From a checkpoint of a small image autoencoder.
Model: 11.2M parameters, 48-pixel images, encoder arch vit, encoder norm layernorm, encoder activation gelu, encoder patch size [8, 8], encoder layers 6, encoder width 320, decoder norm batchnorm, decoder activation gelu, decoder widths [64, 64, 128, 256].
Training: adamw at rate 0.0009, 13400 steps, batches of 128.
Data: trained on retinal OCT scans (Kermany 2017), 17.4 epochs.
Rows from block 3 of the encoder, named by matrix and row number. Rows with one number belong to one attention dimension. Each number is 128 + 24 x the weight over the matrix's rms, rounded and kept within 0 to 255. All counts start at 0. Numbers have three digits each.
# q: attention query (encoder.blocks.3.attn.q.weight, 320x320), inputs 162-215
# k: attention key (encoder.blocks.3.attn.k.weight, 320x320), inputs 162-215
q.141:131125154131140122107095138147134121132167104096132107126126125123109125147113130115133144136142142152147146117108158104101100121119154099131158123135110168138118
k.141:148145131147144145125099139105157137125104123090136124101113133153144115130103137148097124122099133138137135122132160137178129123100112106141168170155130130088133
q.142:153132148117132154115115121065120139143138139073092140114172170169149124100116147134130148132138084157150135112107129114171124072087118094158157131171149159096135
k.142:093144157125134133117128108112166145150129169113108117128138113152114140119116167098113120109097129121142163104106135146137093172103119152129080116143125130134108
q.143:131171140091094154142134122137124123144203104123105105135149101127127099086115168123104148150116130176154095122113141150133116136087154138068173094122136176131145
k.143:123107125117138116148102116068128096129100157076144160104168153141079154146091124103144116123136124120107170144146150116153131142130112125156124121148122165110091
q.144:153155127104100105129129110106106158127137110152128117129122150108112132091101126146106161140131154156150149115135110165155125123140128107115129090131104136142108
k.144:148103155120154142147155130132109111153129141115121136120154134156128141158147137117126148117141122138116142097144127097150118116143123115146128097146115127122116
q.145:132067088155152126134129117125140111092049151116202120130091098135122127139177094182120073065142129080117105134176086144125139106138093164167075130116162108130099
k.145:167102112129112100101129136185117125100167105163114104172095131089153121130158135143133147124119139117116085094102099169111133104143148159097120157111167085162140
q.146:169116126144162155124133105094116149124100117144153143154115151117138148106168110150120151141096105109157125129127114101137131133103123134135149118134130125106103
k.146:120129140126142103137166145143118156118122116155122118157156115093096129118148138122138135148127160112141155098141107124134130154140139165135111085106110091153138
q.147:107123097107118122096116144153124103085088132120139148120103108100165093149136121143119118112108149109140125110133099125074122128148149149138093124109115126114137
k.147:131118127114117169130093123129130106134132117129152111111113142118131120143116078140111108104097134109115138153144171134113125119108126100139154167147133158118125
q.148:149144122116115153129127145116122139129166100127082115124166122124099139099110147089132160165101148172140148131093136147116141112124144111123143124142118154142135
k.148:119114148127131117162131099094144107138145158094130160107126117140132126142096127135128147135149125146134152124163134127170102143119106125157091102124125134133099
q.149:116132121161134147115109136135124133122113126102134134107106107135130096141114150097138102120158159137134105141117109126089117143137100152144127146099137108140120
k.149:111135122103124150126107129117116121145098108123109114110113152138153119113131124127083130115129094126100148139137143131127172146108128111117163158140098134113131
q.150:083090093152103131119146143146131110109104100103123143125108097142143095174124110142108101115133142117121121112157112110073145156134110130130108158120122079149094
k.150:137145095144133117098113119143087151091103078132157114111101108107173111099113122172131137110123157119162094157106147144118132131131155109116123162127146141146152
q.151:146124126137132107149114104120120128129150122131101150113147158114098150115149106147152159121123142140121164146148131118126122110105138144100147119158164167131133
k.151:114136141106113107094133120145115128131156154149119151153144143150129118139144143102116113136141158139144119101134123119124120145150135121103117104104160116148131
q.152:125120140126108111131139141130133119117086124104152144146123106112125100134130152108114102108121150116131092131150139145109136124118094118152135165115107098155134
k.152:118126126148143173121126131135135136132127091133130109146127141098133143102110126121147135140131126145116145141121142123132145105140130142146140178138112145130152
q.153:151145128159135147102100128157145117126122115116102115136139142110114137134099107139131102109144129120114113109125091116129101130127139137106099135130103123122141
k.153:100117101109161154150121123107139125111130142106089131110102101121165114152134143110119136118126127139116127110124144110148150115119135107144112143148134136124108
q.154:113125119161134135130136143173120141138082142144121115140107091124134134159107132121103131101127155141131134098173123114089135122133133145149102144130124130159141
k.154:151111125119107126116104122120122130133139080115126093102129121097162136103098096153124136144099109142117124132143143145116150121136128139117153171165113112119152
q.155:130130129108095107107154133132123135108125121131133151128113104092121167105113098115154159104095144141140122150110106124118127105154129139138108089136137150129116
k.155:145102131152135150124104130119130145162169116113121147156122131149116131136171118147116161119134125143096127117103110120136113118144104153137110123142123144159114
q.156:110129144106107103132152136131134103108114141146114116137116107170164120138122119135135115117128135117099118114143144095129110169124140106145142148140116102135120
k.156:110122071134131107132154111151116124133142093136162130094135167139150149123135134108139101115119132133169127161151116153130125087166125126109136119109119148156154
q.157:131140153129151131118092136148142112113120154137113135137108134133123145142096106125100120109148122118132102141120105119106121145145107131146117141132122103148125
k.157:125139097128135158131094123137169092130107117107121156124134116142124107123112113125110125119102135130119129140122140101161136116091124124119165147107123145099103
q.158:118141156149108120140126128107131138134104136105138096147125111132138139107102135139154106145129135140156125121160105105112132126149138144134154117116131106133110
k.158:127121110129131128157117138118114119095127135121130129118119102111134111138152098132159138124154136134100123118099139116091120151100142120115139127131094111148149
q.159:082116109162105123125131136151129106087138107113111117134111088139121088125083162130132113131115147112095120113139143157106150160136109138129103098101093108164099
k.159:119106095134134147132108129141118144130120107133157128126125130144122129101084082127116129119114151115139124141125123107121170118117157108140155155142144160114135
q.160:155175155113112122128138109082089147169203159155123143163173131104119167088112113132162134172085122172209135104116120127193124093113170135104150070158150172127151
k.160:068106149126135135121144151108144124179116209102111175135134137173086126165130182093129143129155095149109156092125140110167082189112101151137098079118115121154135
q.161:115126120119131108114131098163154138091105135150143158114088116112137169104109104112122104132122159112156130109140076166100159136132120152143071115145135137145135
k.161:138082150163099121107124141113100110155163098127127107133117139098111115139134108108124137161130118106134118118089146112124129133104119138103122169104147141144146
q.162:105126101109142119147119108148125102110133126158120133149092120106110119126116112118131129112136122120109120102118113134130116117162131152138110120116138121150120
k.162:115139143108121110126151120151103156137110103159104105102132145116151142136110094147134126118123116101101129144095157149092145136134135137153131109135111125130117
q.163:100100109129115128098112135166120118126107114168164097137089100132149108119132150147106103128127160100132106138145109148098128137161109142119084143107129123153141
k.163:122136117150129124116113130154126150116124126105131115138097120116144152127127101117110121108106111124124103131143122111109113120139131126124140136125108126104125
q.164:141138126126131138106153093101126118122151144133089128106126134100121127118105140147153137163127129130172129121102139112137115152127166132083166094144110161140146
k.164:103102119129137126109164130104126145171150192113141143109166133144089127152160168113120131132153104140112169114124128098164130126127105107119102091136120165137118
q.165:098157138146129128143104153165110112105125161120101118127148124110108143142121133089102158155130149109113097122132116142095115105126137108099142094145129157116146
k.165:098152125131122166128125134126152135113102130102128168130112141141138149126132134143103126120110141116133116167162119087167128099119108125112146143144136168118136
q.166:119105086126122085142133137114127117091119121164182119112084109136130136137147095155126105104124151092128137120168108125131156153177136149140096137124117091116093
k.166:162113145153115117127146143140106134147158114175150105169142100076151128127135138122131109137132160126137106109127113108116124114122119164132111128138125141155155
q.167:121178142117095128147110101165109129118158115146108098128118128128100102097089151095128136128120163187183103129130099167111124121141170119068171065111086159154161
k.167:105101142097164153165126129102136127171088202073122154096167140194092152160099156123110121135162119118120157160120160083187151132123105103186100115145128157143104
q.168:111133113130127118129124140147146115122135113134148123137117093125133094142113131087095120152121133109101121121159106118146115117168116164136110134134142098141141
k.168:128114089134137164139128154135110140136115114130117141125111120149132126126085093166108097111138113101151106130123149135154138118112135139145135175135109143097135
q.169:142086090133101137098158147134131114124090099117158132148143090120118125150154130132138121120116106132107136115130117112121161116113105118158098141103107113133121
k.169:137111141119131131097130105146116148132148085115124127145104144103119132117114087124134103147140139106131144131140131155117145107119151123099179182124110130123162
q.170:152153121122180124152105125119132108144135139084099111137153160164131151136089097142140134152123111137125148109124125077135134089154110094129144132129147141125151
k.170:118166092129144137114129141149140113106122130122134150108110102159133092119137160152151115115139144135148113090111146133128109139128110146091073086126101097137105
q.171:139163113109106147145132151115135093119153129119133134121142115124112124140091126114101120152134158152123105139098158156122114122099155110141109128134103120148150
k.171:112121121143141149122120107098129101137123173124144164140129149157142142153124143114111105106102150132141149164143144112161112129131104119155148103112134172111136
q.172:131163134133100106142161138106108134144115123140122143126115132114116157143101100150112116157107111135117141145116093162157114130156148120118109099143119159109101
k.172:128117128144119136125150146127161127143125144118108116101111096167145113137114157159103143117150129123105122124133110140151140140129113111145119120101127102139123
q.173:149114091130119087107153139160154113086095127145164129156120098126110101135165123131120088111137118101107117088157110150126125126124113157146109152126145124129101
k.173:162119132138122148120107146150095149125139073154126118154098102090145110125123102149146119128119144136107100128093157133110150109102146144112167194109151111137153
q.174:153099129120084113114122121151144101105124153102114104130149131098162135122157116150130125129117123116128108131115123129125139123106125149138125125123111099136102
k.174:141110141121129120136100152122089139156148093121154099161097162096150153128119132130128108136114113099125125134148120110144149142107145111135182189145146151112161
q.175:089079115126107078137121159213110151091109109166176102121126094137166071126159131126146124085127170123114129160162099131061110162155161150145114103084120115169126
k.175:165121110129116135115105125115096112105122055106161107100124143111166110090112102146113103119088118101102082146143118130140155102143154099138185222139111162108099
q.176:095096100128131121118115124111148125113129115124124140106109111136159099140146127131140143103165144132113113098111155132136116105105128139163134140106130116137132
k.176:145132111107120127142114107133145124119112076152152090139103132111142126107087094154122140102112139136145120137128143120147166132114117153131168192122154124120128
q.177:101161140134151120121094155123152107109107110101119126120130100147127093133112131110142140145144150124112117127149110116117115158124125103153105123106143095109156
k.177:125151096134131162120128104118105139127115124114121099113134106119127143121123111162152100095133116142110100172123137152120150088111150109105160120132140107127143
q.178:150151178104154143152101125107142124143176133137102151109142161130089129109087126108157130141136132169135111145135118113144136123114176092092164085113125134154133
k.178:118133154136138114115147127075152096170136180102112183134155131161099125150125168121138135153139135124128158119147112130140129128140096101166095078150116115105090
q.179:139109140117123149115121129114136133129106101150118094125101115109141114103116142131134094114121142143159101126150102135116119145138103113124101135116151089130157
k.179:125112156151113150140107108130108140129112129138139150126146108127092134142139122101130126144142124105128138093114153104104145122101131142117152143144115112112127
q.180:094133118116122115158153156133113093159148152125103126094132144124101131163108125130116133112123114120140114113131112130100117147139124126129099124111103141128114
k.180:109128124133115146157130125148140102132118129103130171122121129123101130151150124140122146100124147143161144133106109135123142124138139131116103138114112154125104
q.181:170185122108132130153153120124109154149168127149106113145158166145093140105092120132153123147093133131144150133121141133167137098138129145129154089158128123100149
k.181:097146160091147126140136145131159124142154186107119181106156105150104107140132151105154115117164118126143150098118106117142086163118083126157059048120116099152140
q.182:104087087135135096137167147173136111110086114173153137135102129127106148156146096119143075120123142127117148125165088142108147158169144158120079104108128103166095
k.182:148084119161125132114154137159080145100134076150140098156145106088145087129134128117121151121141144139105085133096129142083141138139124146127161171097116131108108
q.183:100111117113123128134129119111127133149151162142149150124130133131095135125114122111115138126118152123136114141135114149147117128153151134108137124100138159158133
k.183:142120113145149112127131123137167105144131137109146114148136141131113143134113142139121126121135147137164109141118123114155142143129145118111118137097117158101144
q.184:161149119127155121126128127089153140122134109138107115135123135129104130165136120122117136148147112108095167115114117089135130132122103124162130172152146106089132
k.184:128099101110090147125161139128117156133117094140144126127097144091121129120155114129123127135128141111136094116123136149096141118128132152114110126109125085135115
q.185:081099069150078093121162111203130131079126140164169117123084058078118092118155114096110097129136158137103110134179090142050115190136131154106079097086133102158108
k.185:170084128141144134153090132113111155152110067144135097127138144089144111131161109169121134142143144098113096162119103110134143123127108126109162205169126174100136
q.186:133139136130093115144137130167126145114106108132122115117113107101096139122156155139140145144118136108130128154147092127118129139163150150124104102124127133149128
k.186:165121156112117125109136146153126151158164140134148115160145117126155149124175154145119136123154157105119112121106125113147125143149109132114098142120116149136141
q.187:085123129155114097139153137190144113100139124134127116146085097119128120113105126096111111127106164127116116141162112139114127149140129130127091099101130153180119
k.187:161121141151144137160092112139092145148115141110141121157158140140151100148127133156123135107171118082106133146160145104154152128122108105137162151134117167097137
q.188:144151129129154135178120105101124127129144112139091153123149158157119145106146110110126119156139130120107121140109114141178149110115144107133133131163151147094139
k.188:114136118120136115134134105119128147143117152126128137128145113118115106148143130135105104111114106140137120149104089119118110149137156117152079087119117135150115
q.189:118143136100145147166116113127153123120103150126123131118118120154120144122152109156145137155133099109115131129130124104141120130152114105143137128120131139096156
k.189:113111095136105093126173150149121140147121100161126102130119114110124142138165121103146112136125129127123130113126116150116130111158149150132104072128124106151140
q.190:071090089130116093121144145185143093118068099140178121133105125117132108138148139117129110103150126110118125111178142119091153117130104142126085152096136113173101
k.190:185121137135092121115093131162100131092131071129150070153120135102169107125118120168139118138122117091136135160151120158110148095125137133090178183135113129098156
q.191:151147167118127124142124121102097123139105114094115111140133123125123153136091146133112105109174123115085116144142139137165121097109130111141113120117104125115137
k.191:147157128129132126139118121133175139099128108109098148098088126159130119100102148164084129092102134150152118139107123144133140133097116118109153138120107134104138
q.192:130087101128142118124123133155107116112088115124172113135118095144134123151131143123082106101131117121104141144157136169126123127119122146131121155129148132138099
k.192:129146105100141121145127160103140117137125094126164109091139124155151153150163129180127126126093122104148115131136150096121101119137119133094102109123117112145170
q.193:105112134099110149155121139152136135126149127156137114122104118113127098115103138100118117107135121148132113141127144156092126112116122123103120147125159147152113
k.193:128109096130141137140131159092113136106090139141161149143094173125135154155159136177118138130126130119112117115129149115078134135115131120122073112121141108092116
q.194:116138147119112130148152140156123098092097095152165118116126099121135104154145122115121129115104149143098153137147132133118152109102116113106098122089124095152105
k.194:149107087124131130127138126092145107131099105100177125090093147120133156166159133194113126136124136103124116154109128096119089137135107155143096145150110082132160
q.195:147093089151132128138136135101163133143097149106156144131131086091098170132122132141109121158148116129144127121116140129115096123153095131128100104177129109115112
k.195:113154172142135127149115138156140129207161085109044125138123123162123102140098126075135133129145115150093177148099121125143141135153098137146182105173131122142132
q.196:162096123132155136120093097146147107168106148125148121161156135108132189117101091156147138160156141099118154092145113090143111136125115158133099132173119106110088
k.196:114168150166150120121138115129118131164127136154073127120126129178123096141130123042142118154110140171114158129101120139141140123146131151153194119131132170126120
q.197:079103092121137086113138151159121120098074121165175106127118085108142147126157104111106105072141131116125143125156118161094099124131107135139060156122110068116117
k.197:158126122126144168172109159127136115187155062114087124101170121173104108119147127116163135151132094128106188146129129099149089114156147128115123116166145107115177
q.198:090104103120148103143145127169112096085118131104156125145102074130132129132152142103086115128124159120112104157139153142120095158126096127129086118127119094109098
k.198:155086130112151138141086149098140102153153084120092085118144101160127120141123124143131124160128100091120153179126157133139083113139112122135154102153140103125199
q.199:140145149127120157104140153119125143151131130143118114101115143123135097103108121079129159162105137132136158133106122111107159108131112131148188122120144168141137
k.199:131127105103106107094121120092099098100098179132186130115125134110153150134126152157113141078132125124129093088134118116131111160088122120119067101118110099142113
q.200:104150152092107122124120129116144095115154095114128138108114152134160094120117139090089115147131152135114120142151138160093105115123135135109175131087140169145150
k.200:154136118131122128112149118113149133071088177112163114096123139104161159106157165161093125095137130125149074132137153131107139157099119094097029148122099091114087
q.201:140132134105154098130154129106159156128155158133102155138129116147104161146139101139137116136146143116113133114110086129177163088148149115137133088147154138113131
k.201:114122138133106090121169116137164154167165098165092147169115117125117097117115117058113130172127133136114173129100083132150154098150115171139202152121144165144127
q.202:133165161105103129137137132144147115128119121131140109126106148124129086117143132125095154136147147120117100121121142121106132109123154103126142109100116127144107
k.202:137127101108106112109148136114148118075090160132183126132113124127148125121143107177114109121150122120147115118140127106126100146109133113137084130109103128113120
q.203:121102134127145091101115106168117141124093108118165097152098112117154128124115132142136117106098163094097141166162107172111122113142123159127055118093111082138104
k.203:125102136133184161170132159118139134139153058116095116131123124157134138160163143127161117168120091105109151151130107109133116114138150114106169106135131081106189
q.204:142174135103097153117115153096137114140137134128111130103129137171137096098130142126136133172150127130150151141096141110141115129129167098122200118102109160126156
k.204:097140144118069119097125132152141116100103194143144140121141117120163150122114115126106146084123177128143095077118139148125167125127131126119119137117127172129084
q.205:113082128133107102109135146155104121090106106166127128120108106101154109124133142138120100098143158139114128140119125116127117108123153147137084144135134117149110
k.205:115077075133146155158137125141107136120115101140125106104152144134091094117129118128149130171158091129136150127152118111134112114150144128145145138122143102127151
q.206:089090136136116133154135118174140130085117101134173136137123128094121145135130100149145095085142112122131132127161128145130108119119137152142098153094138093128107
k.206:137102121132172147165143127143101144106134076124100098099127136100140150128156134161167149131152090114121143166114103116165122166158112151118120118155136093098176
q.207:142123142096131116164138105141123169125157127143105116137139145137125126122110123137170149117152139116147105128097102106145144152129129137115161121144130131139164
k.207:127092129153119108130164138156133158154148139166131134147074102124132089121126159089130131151130161146116117098121075145132153107113141140149169179115162165149076
q.208:123086141149114113137154129142097107082094131127135099161134113132141077145114152108119114097142150104129121149160121148087112105134107130105114147107134104123137
k.208:127078096100162143115136128078137109136090088143172098119141136121139132143163165180151093154111113116115141172129164138103097114118129130110081115152120117102141
q.209:112145157170100123106137136117130146100121107107147137119096127107155136107119134123095148117118118143156153114142134161129138104103114134121097156141117107145114
k.209:118163112089104163130143109080110117099132103114153117098155140105111179145163137174160129125117119117131087141132140135134125156151145118119074098074127112097161
q.210:135141145111113110122149126119102127164136123134131123111143148158105104121117135092112134138115135113112130139131152132123137149109135143115176146102126175096142
k.210:145127131134104125097100129116119113109110141118143159110137152111150134136094143105093122124133147123163122110117112164089122152115145141112119148157114147130091
q.211:121111098161124118129167143137112135085101153163167125129143096135112102150125138155117094124153155126141133153128113108165106123125140117156081086144128102129126
k.211:152113104139119146121139119129139143154136083108105100142137141150118135150139135117164084162147088127113129123121135135153110104127144114152127139146099128111140
q.212:110090117143141091137154086099103157110094155123149150114139102147152183152131115147128122108134138119121126110117132110143150156136090141170063126134112103099095
k.212:147153157157131159147132137138104130165133053135080135123114105175111113148120093085136150179112123121106197142153127101147104127135121117104203141132160145153175
q.213:158146123125144145140141123119158128119106155113137128085113127123126150108112140138128110138123130119145152127124130120138139110108143160117155125168147151138134
k.213:143170134122129142147117101126083133109148144107106108150163112117138165101121124093155147091132140148128140084119131151158149127129107117104124131113132163159094
q.214:121131133134089163104145110145148134087114140144162148137093106121148103149137142106127109116127117127149152107140124154120116140129092126133089137150123147124112
k.214:122142089095128162158127135078114118133107091124112140100154129134140126137139104171163118127149124115108122126143140129151099116146118102126120119084086113136144
q.215:129120125143153110144113115157114121119122095127139128132138126135150112131106118114115108090098118150145148151151138144092131150093117140099124120122142130141144
k.215:148102153100163154161112152091118112071097109133186101104114155091126137154166128173121143107137125097118101126162125141086121129135125142085077156130091119132124
q.216:105096140113140144136133120115100152113144139149149145160131125122119107138150126150150117099146125152129156144112107108135131128131140105126095128130129119121149
k.216:113102098118121110117150124148170119167119090132100126158109144113083092153125131107155100162135151115149149130140134151129115110143130144142150136120137138115156
q.217:128099124103162091144133119134145156107127132103168156156154114117108140150132147133144114153143110138145093145131136119114104135126149125107118141154123118110120
k.217:136148133137134117158061146140114115170129110134083096132128136155112110144101122107142149164131105127123133110109155124130120113120108110139163153150119120154130
q.218:104071101134115110141145127134156111104088173113187150173127108114106152139118110130134118130141166099147151117146114139118113145151113141129056125150117066107083
k.218:128134156167133137134108146143139099199137097108056126152131102171123081144129157047151111164152089140135214140117164135178130132137135113153183120172151141167182
q.219:154103140154132132144113120099151145122090168140148124105134144159101156162129108145132106140123122116121141124138118109145150129174141162152125090109139093098121
k.219:142113154159140129121121123144122114177147086129073106139158121166129126115101103087119124174140111141122167156123103142154120095158109146125210123152110161149147
q.220:106167163138134144130113125108132119137144106149106127110096131117145072103124116093114124126141125169131155118119132140127115129100131123104135108115105144129149
k.220:125130091089092122145137134115126106077104155145199125134098142079111169149167133182094115070111157132147063103117143141079123137101107122130062113103134106102090
q.221:122093096155127125122132120112130124118115135114126125154134108124144158145147110155170110117124152115126102102116084139133156144139118123126079118150153124093126
k.221:107135124134120110150116145154145151161130072151087104142129104134135118134097137108162110141116109107112164161135114106140103108164155137123221118145144148103148
q.222:161193171131098136141116125122125147139139141125112126132127174147128086099097108108164154147150113133140140133098144120116132087109169110149216128125121203126149
k.222:111121118088119102097142110150139123091143202112177123103121129100113171153121111152092124111102169123150097094138120139083156125099156118127070154087091162126060
q.223:166159149137131157133113117120164118191143136090106134101135152157118168105123129155152132179144095156169121088097147101168118133146118134124163148129102122120162
k.223:091152166128079130108108112134119141097142160145142166123102112101122125111099136124115130094099151144119103108132133146106151138089117094142111114127112147127083
q.224:169138092131131139136105142094157126181140131104083154103134128139091157136126128183137140172155108118114126105105099096177125137163149104153150128139125116093123
k.224:098127114143088090122118141182162127145178144131094147149126130146096092118131128072133098157129154134126166130128117163145167131144125173132204124130175180138106
q.225:139097123123127141110124138150120135128151101130115125122126148124122110122129119110137135108157160114142138107140118135128143112130126128104129126102130151144103
k.225:115082115143107106149161150130172106093133127147165108119091127110123124135167145153133106117161143121140107111131134129122130126114124145155072133100111154144149
q.226:121124104148131121108093111123126107089123145123114115111105144111135146133121143136110131107115103133118124104158136154154096128104113136140114156155118128132103
k.226:116175152105145117118089107090079137103115120132155111090138152118142140146116102141164105098098107132098095128153160134122108139145144110115109092102117138128138
q.227:175150129103163148127091115125132158127142132099083147112150139123128114131123139115122167159110100161153139097116161103134124099078114110156196155153090174115112
k.227:092152166116108110141113113148106132095103175124148149127127147117127132113145140118131138086139144128151113110138110158103152126102148081110078124125140174162088
q.228:097158131151134138140133140128126144123131110125117094117140123146134102143109152101099102117089138136155127158124143155123116140092118138126138157112103106127138
k.228:139155164098140157110084127093118106095088134105169136090106121091134180122134137183128155091144109111107082159148138119143132172133114083101054110133109116130142
q.229:121145149128132158154121142113102121145126081101122135142127114156116148087095090104160132095133102120155123147115103144144144106093129125123135117093103158120161
k.229:115135148126137124130113116122120150066114160155153158116129141071134159123090112163118160120128142100117096105170120120123158135143134106134142118121102164111124
q.230:133141149142090154125124125117106148136164146132096107102118123124112097134114143109130104117156112132116135143116133155138139098121128088137121116133113138126138
k.230:114106090117120120101189123130113108079113148145145119151096171105130115115157125174125104101154143131132087145142143149131158126131158128122096158122114140138138
q.231:141133165149109159096131128123137145082117136121112134124086136134141081100110131126103136132116112168114122141119158169124116139103150095094158139130105149169129
k.231:151110123117130156106160140114117152098099142139202141109117157125159130147145136199105110095133149117130088094102123109111135156079138099141014109090119097140123
q.232:127172174101095153100148120145115143145152133117120102136133111110148087111151159091137147137118103147124103138117115117135139106098136104144132105108109145112170
k.232:115088110120132120130165115135140112101125138128159152118120143106123145123120147181092147110158145134154117115125134116126128129122154156127086125090140107119087
q.233:104103118156127092108161119132124143124141077147156106144113100109133094164137119099103142101133141114114123136141115167107106121113127133116088139081128103136113
k.233:145089095100160135126152122124125110113115077101145124103125141137132118166133151155131111132138128122141133165118122131103127115135111141109132131148144092100144
q.234:162108090144150108142126146074140141144122181121116169119156132119093150162171099163168136188133113106129146093104095075161135135150115156136113141190150112114091
k.234:129138167129149128108097153166137121165170120121054142135153098150147095099107112047139134164114113140122182114140136143167150103128123138126223131143169158149121
q.235:136157144108135118135099127091142103185162167100082144112148148145103141122111119118116131192139111128154158110115162093156132161122147123123146134153131136078144
k.235:109169178132096140105108097127144125153119180111101125124160079116159145102121133094095127103115131170112131107122124114139156138090108103113161139150139118159102
q.236:168153148108124125117089143089164148178147172106102154091142157126093137097149125149158172167110119159139157134129125123154133110108138115114205130127106159101173
k.236:137183132144102137110133119157110134120129170112143138153124101108138134125085128077127154110126134171107093090101133150114129122115128103139123147118107142143081
q.237:114162151113143138109112127136113144108158099130088132093136119120111087089143148090103148152110132162139123131097127139128154101114153117144171131145135181154163
k.237:087113126104124128096138126130119116081140187134181167136114144086159127114162144150126140118135131116124094119130145147083108134122151140147065151091129133133109
q.238:133140166116084135104110119117103146083093093164104109133144120118144120108127125112097119067111101127128105122137121169135103133117159091119097105084137164140142
k.238:146125127089127118157141126089132138085124110137140115132107155112138136133154122168149114128109137073113076161157133138122141114125131131102062109111124108078154
q.239:101118140147171112113118150145151129091100154132163114118138103108121113116158156126126125140091143121151154146160158137112098154144117119138082131147133074135086
k.239:153162152131143160124099156110097130108096085133121123117164124154162158125152140160137106118125089103101136142130153127123108135106123105121144092148109084147162
q.240:121129104120100131110134134143124149122146119137140137153109131105117124110166143110139097129147105110129145107116124124115152128129109124114115149111130142119093
k.240:114092082129123111149159114115149140154114124119114137146120160139135121143154144124163149102139127126133119101130145149130105156134144126139107142109135126107120
q.241:138171157112126133111108150155146125114157086138112104089120160135117116107091127096116126132134134143105118149144164154084149109123119139118163115098145172139163
k.241:141123113091119133102139109094120118069108166098200145123122120094127172121146147194089129083108158136153092103125151118102147132128116105120026118094130100102104
q.242:132176148126134130137106106115141112180172140131074118128157134166131129116103093115175153179166118149114119126096143084177148086144147135148193096107115155096179
k.242:106136120147105098106143079157149130106148189129119156126108099112110171108087083095131150107107143113116117073113086132132171136119159126133153168126124175146100
q.243:119134170112118155119136149130106130123158139130126125128149150150154122144097132126146121150094121143137106150131161150123135108117145139118183127143138160150119
k.243:126113135104129128116103123104134109096127172122169128096140123132136133110118142159123120096113138121135077140133119140121128135112131122117083103097103112126121
q.244:158168155117112154110129125092111161124165108116100122088128166142129130125148153122161112161142113137136148121114126109135101138079153132114164126110104140135139
k.244:108157153097114127146152106131124133088122178153150124147121114102125145119148149144111127075102152144112062089132122149128117150114157130129119154094117143147116
q.245:091133118148118125150141137150099147089112115117115109152127098149132128146100095138136115100146124133140132162142102169126099114101118103149121142102107100167117
k.245:157115112085110159152146128131119113077115122118176135114136119114115153155114098200152127123113149081104088167127112121097109131148154144121096150113090124125126
q.246:143124134121159122114148122141161143163160168135101139130123153122129149116150099149127125162159125116109141110094083115163127148146116125158154127164138112097112
k.246:121162130175095091117140134167118144193153114111080126132117097167128087114101127053143128136132112154130192106119095113130166113156113141163214118135140175124107
q.247:137101123122146126092115156130169127119124134135157145152139097117148127123156141130134111145127143101145146131179129146128140147129107122136074166163112106101096
k.247:121137141147130157126096140146119124179133112144068128155168118174147105108130142067163128151123118145139187162097144114154087139110125108156158107140167140145173
q.248:145107114132168090132135142133156125130111174139139133149139103126115175147139131138131152183152118097155112107123110120116145126134100119110102128140093108101087
k.248:138147150149148106140106134143152121206121113112077129149120151179130084105113159045132125148154136157144167136125142127141122090108101132154179123166160136165139
q.249:155112091121166117149130124103156124130125184133154137130132146113135137120169112172139123142162123092139152106106147112136139111177135156163105128138120073111109
k.249:119164168161141110149105159154124112219154103114073101166126108157094107140083144053130155152131127145089205160114115141177120107125124139121197139169150141172168
q.250:139139133113094109144134155121134105139115105116118092123132131123157129106153138125144136134135113156142147136135138118145129131147141138123121137108130151124131
k.250:152085085103138149157181145122121114120147106103156128136102143123092141137150145176136132105107108118122076122103107128100103151155141113122117145096145129115129
q.251:110111102133157098118157097114122147159150126137132144129140102152090143112135105157162126144103124114117120110139116099158137153132121130130148134113162107122141
k.251:118113153135141139115116131162126126157155103164081142163116076143129102125098105112140152160107151135119164142132122128146153109125128145142170125129121178152115
q.252:132129131109146117151143129113127130187133157112130152127146134137118123116128108173131123166148115135134112133134122081148137124135118143135174118149147154115122
k.252:116139144159117111107165125182150135158149164128109136166122132136106102144095133079111126137114164156132158091117137145141143132122113169177156157153126187123083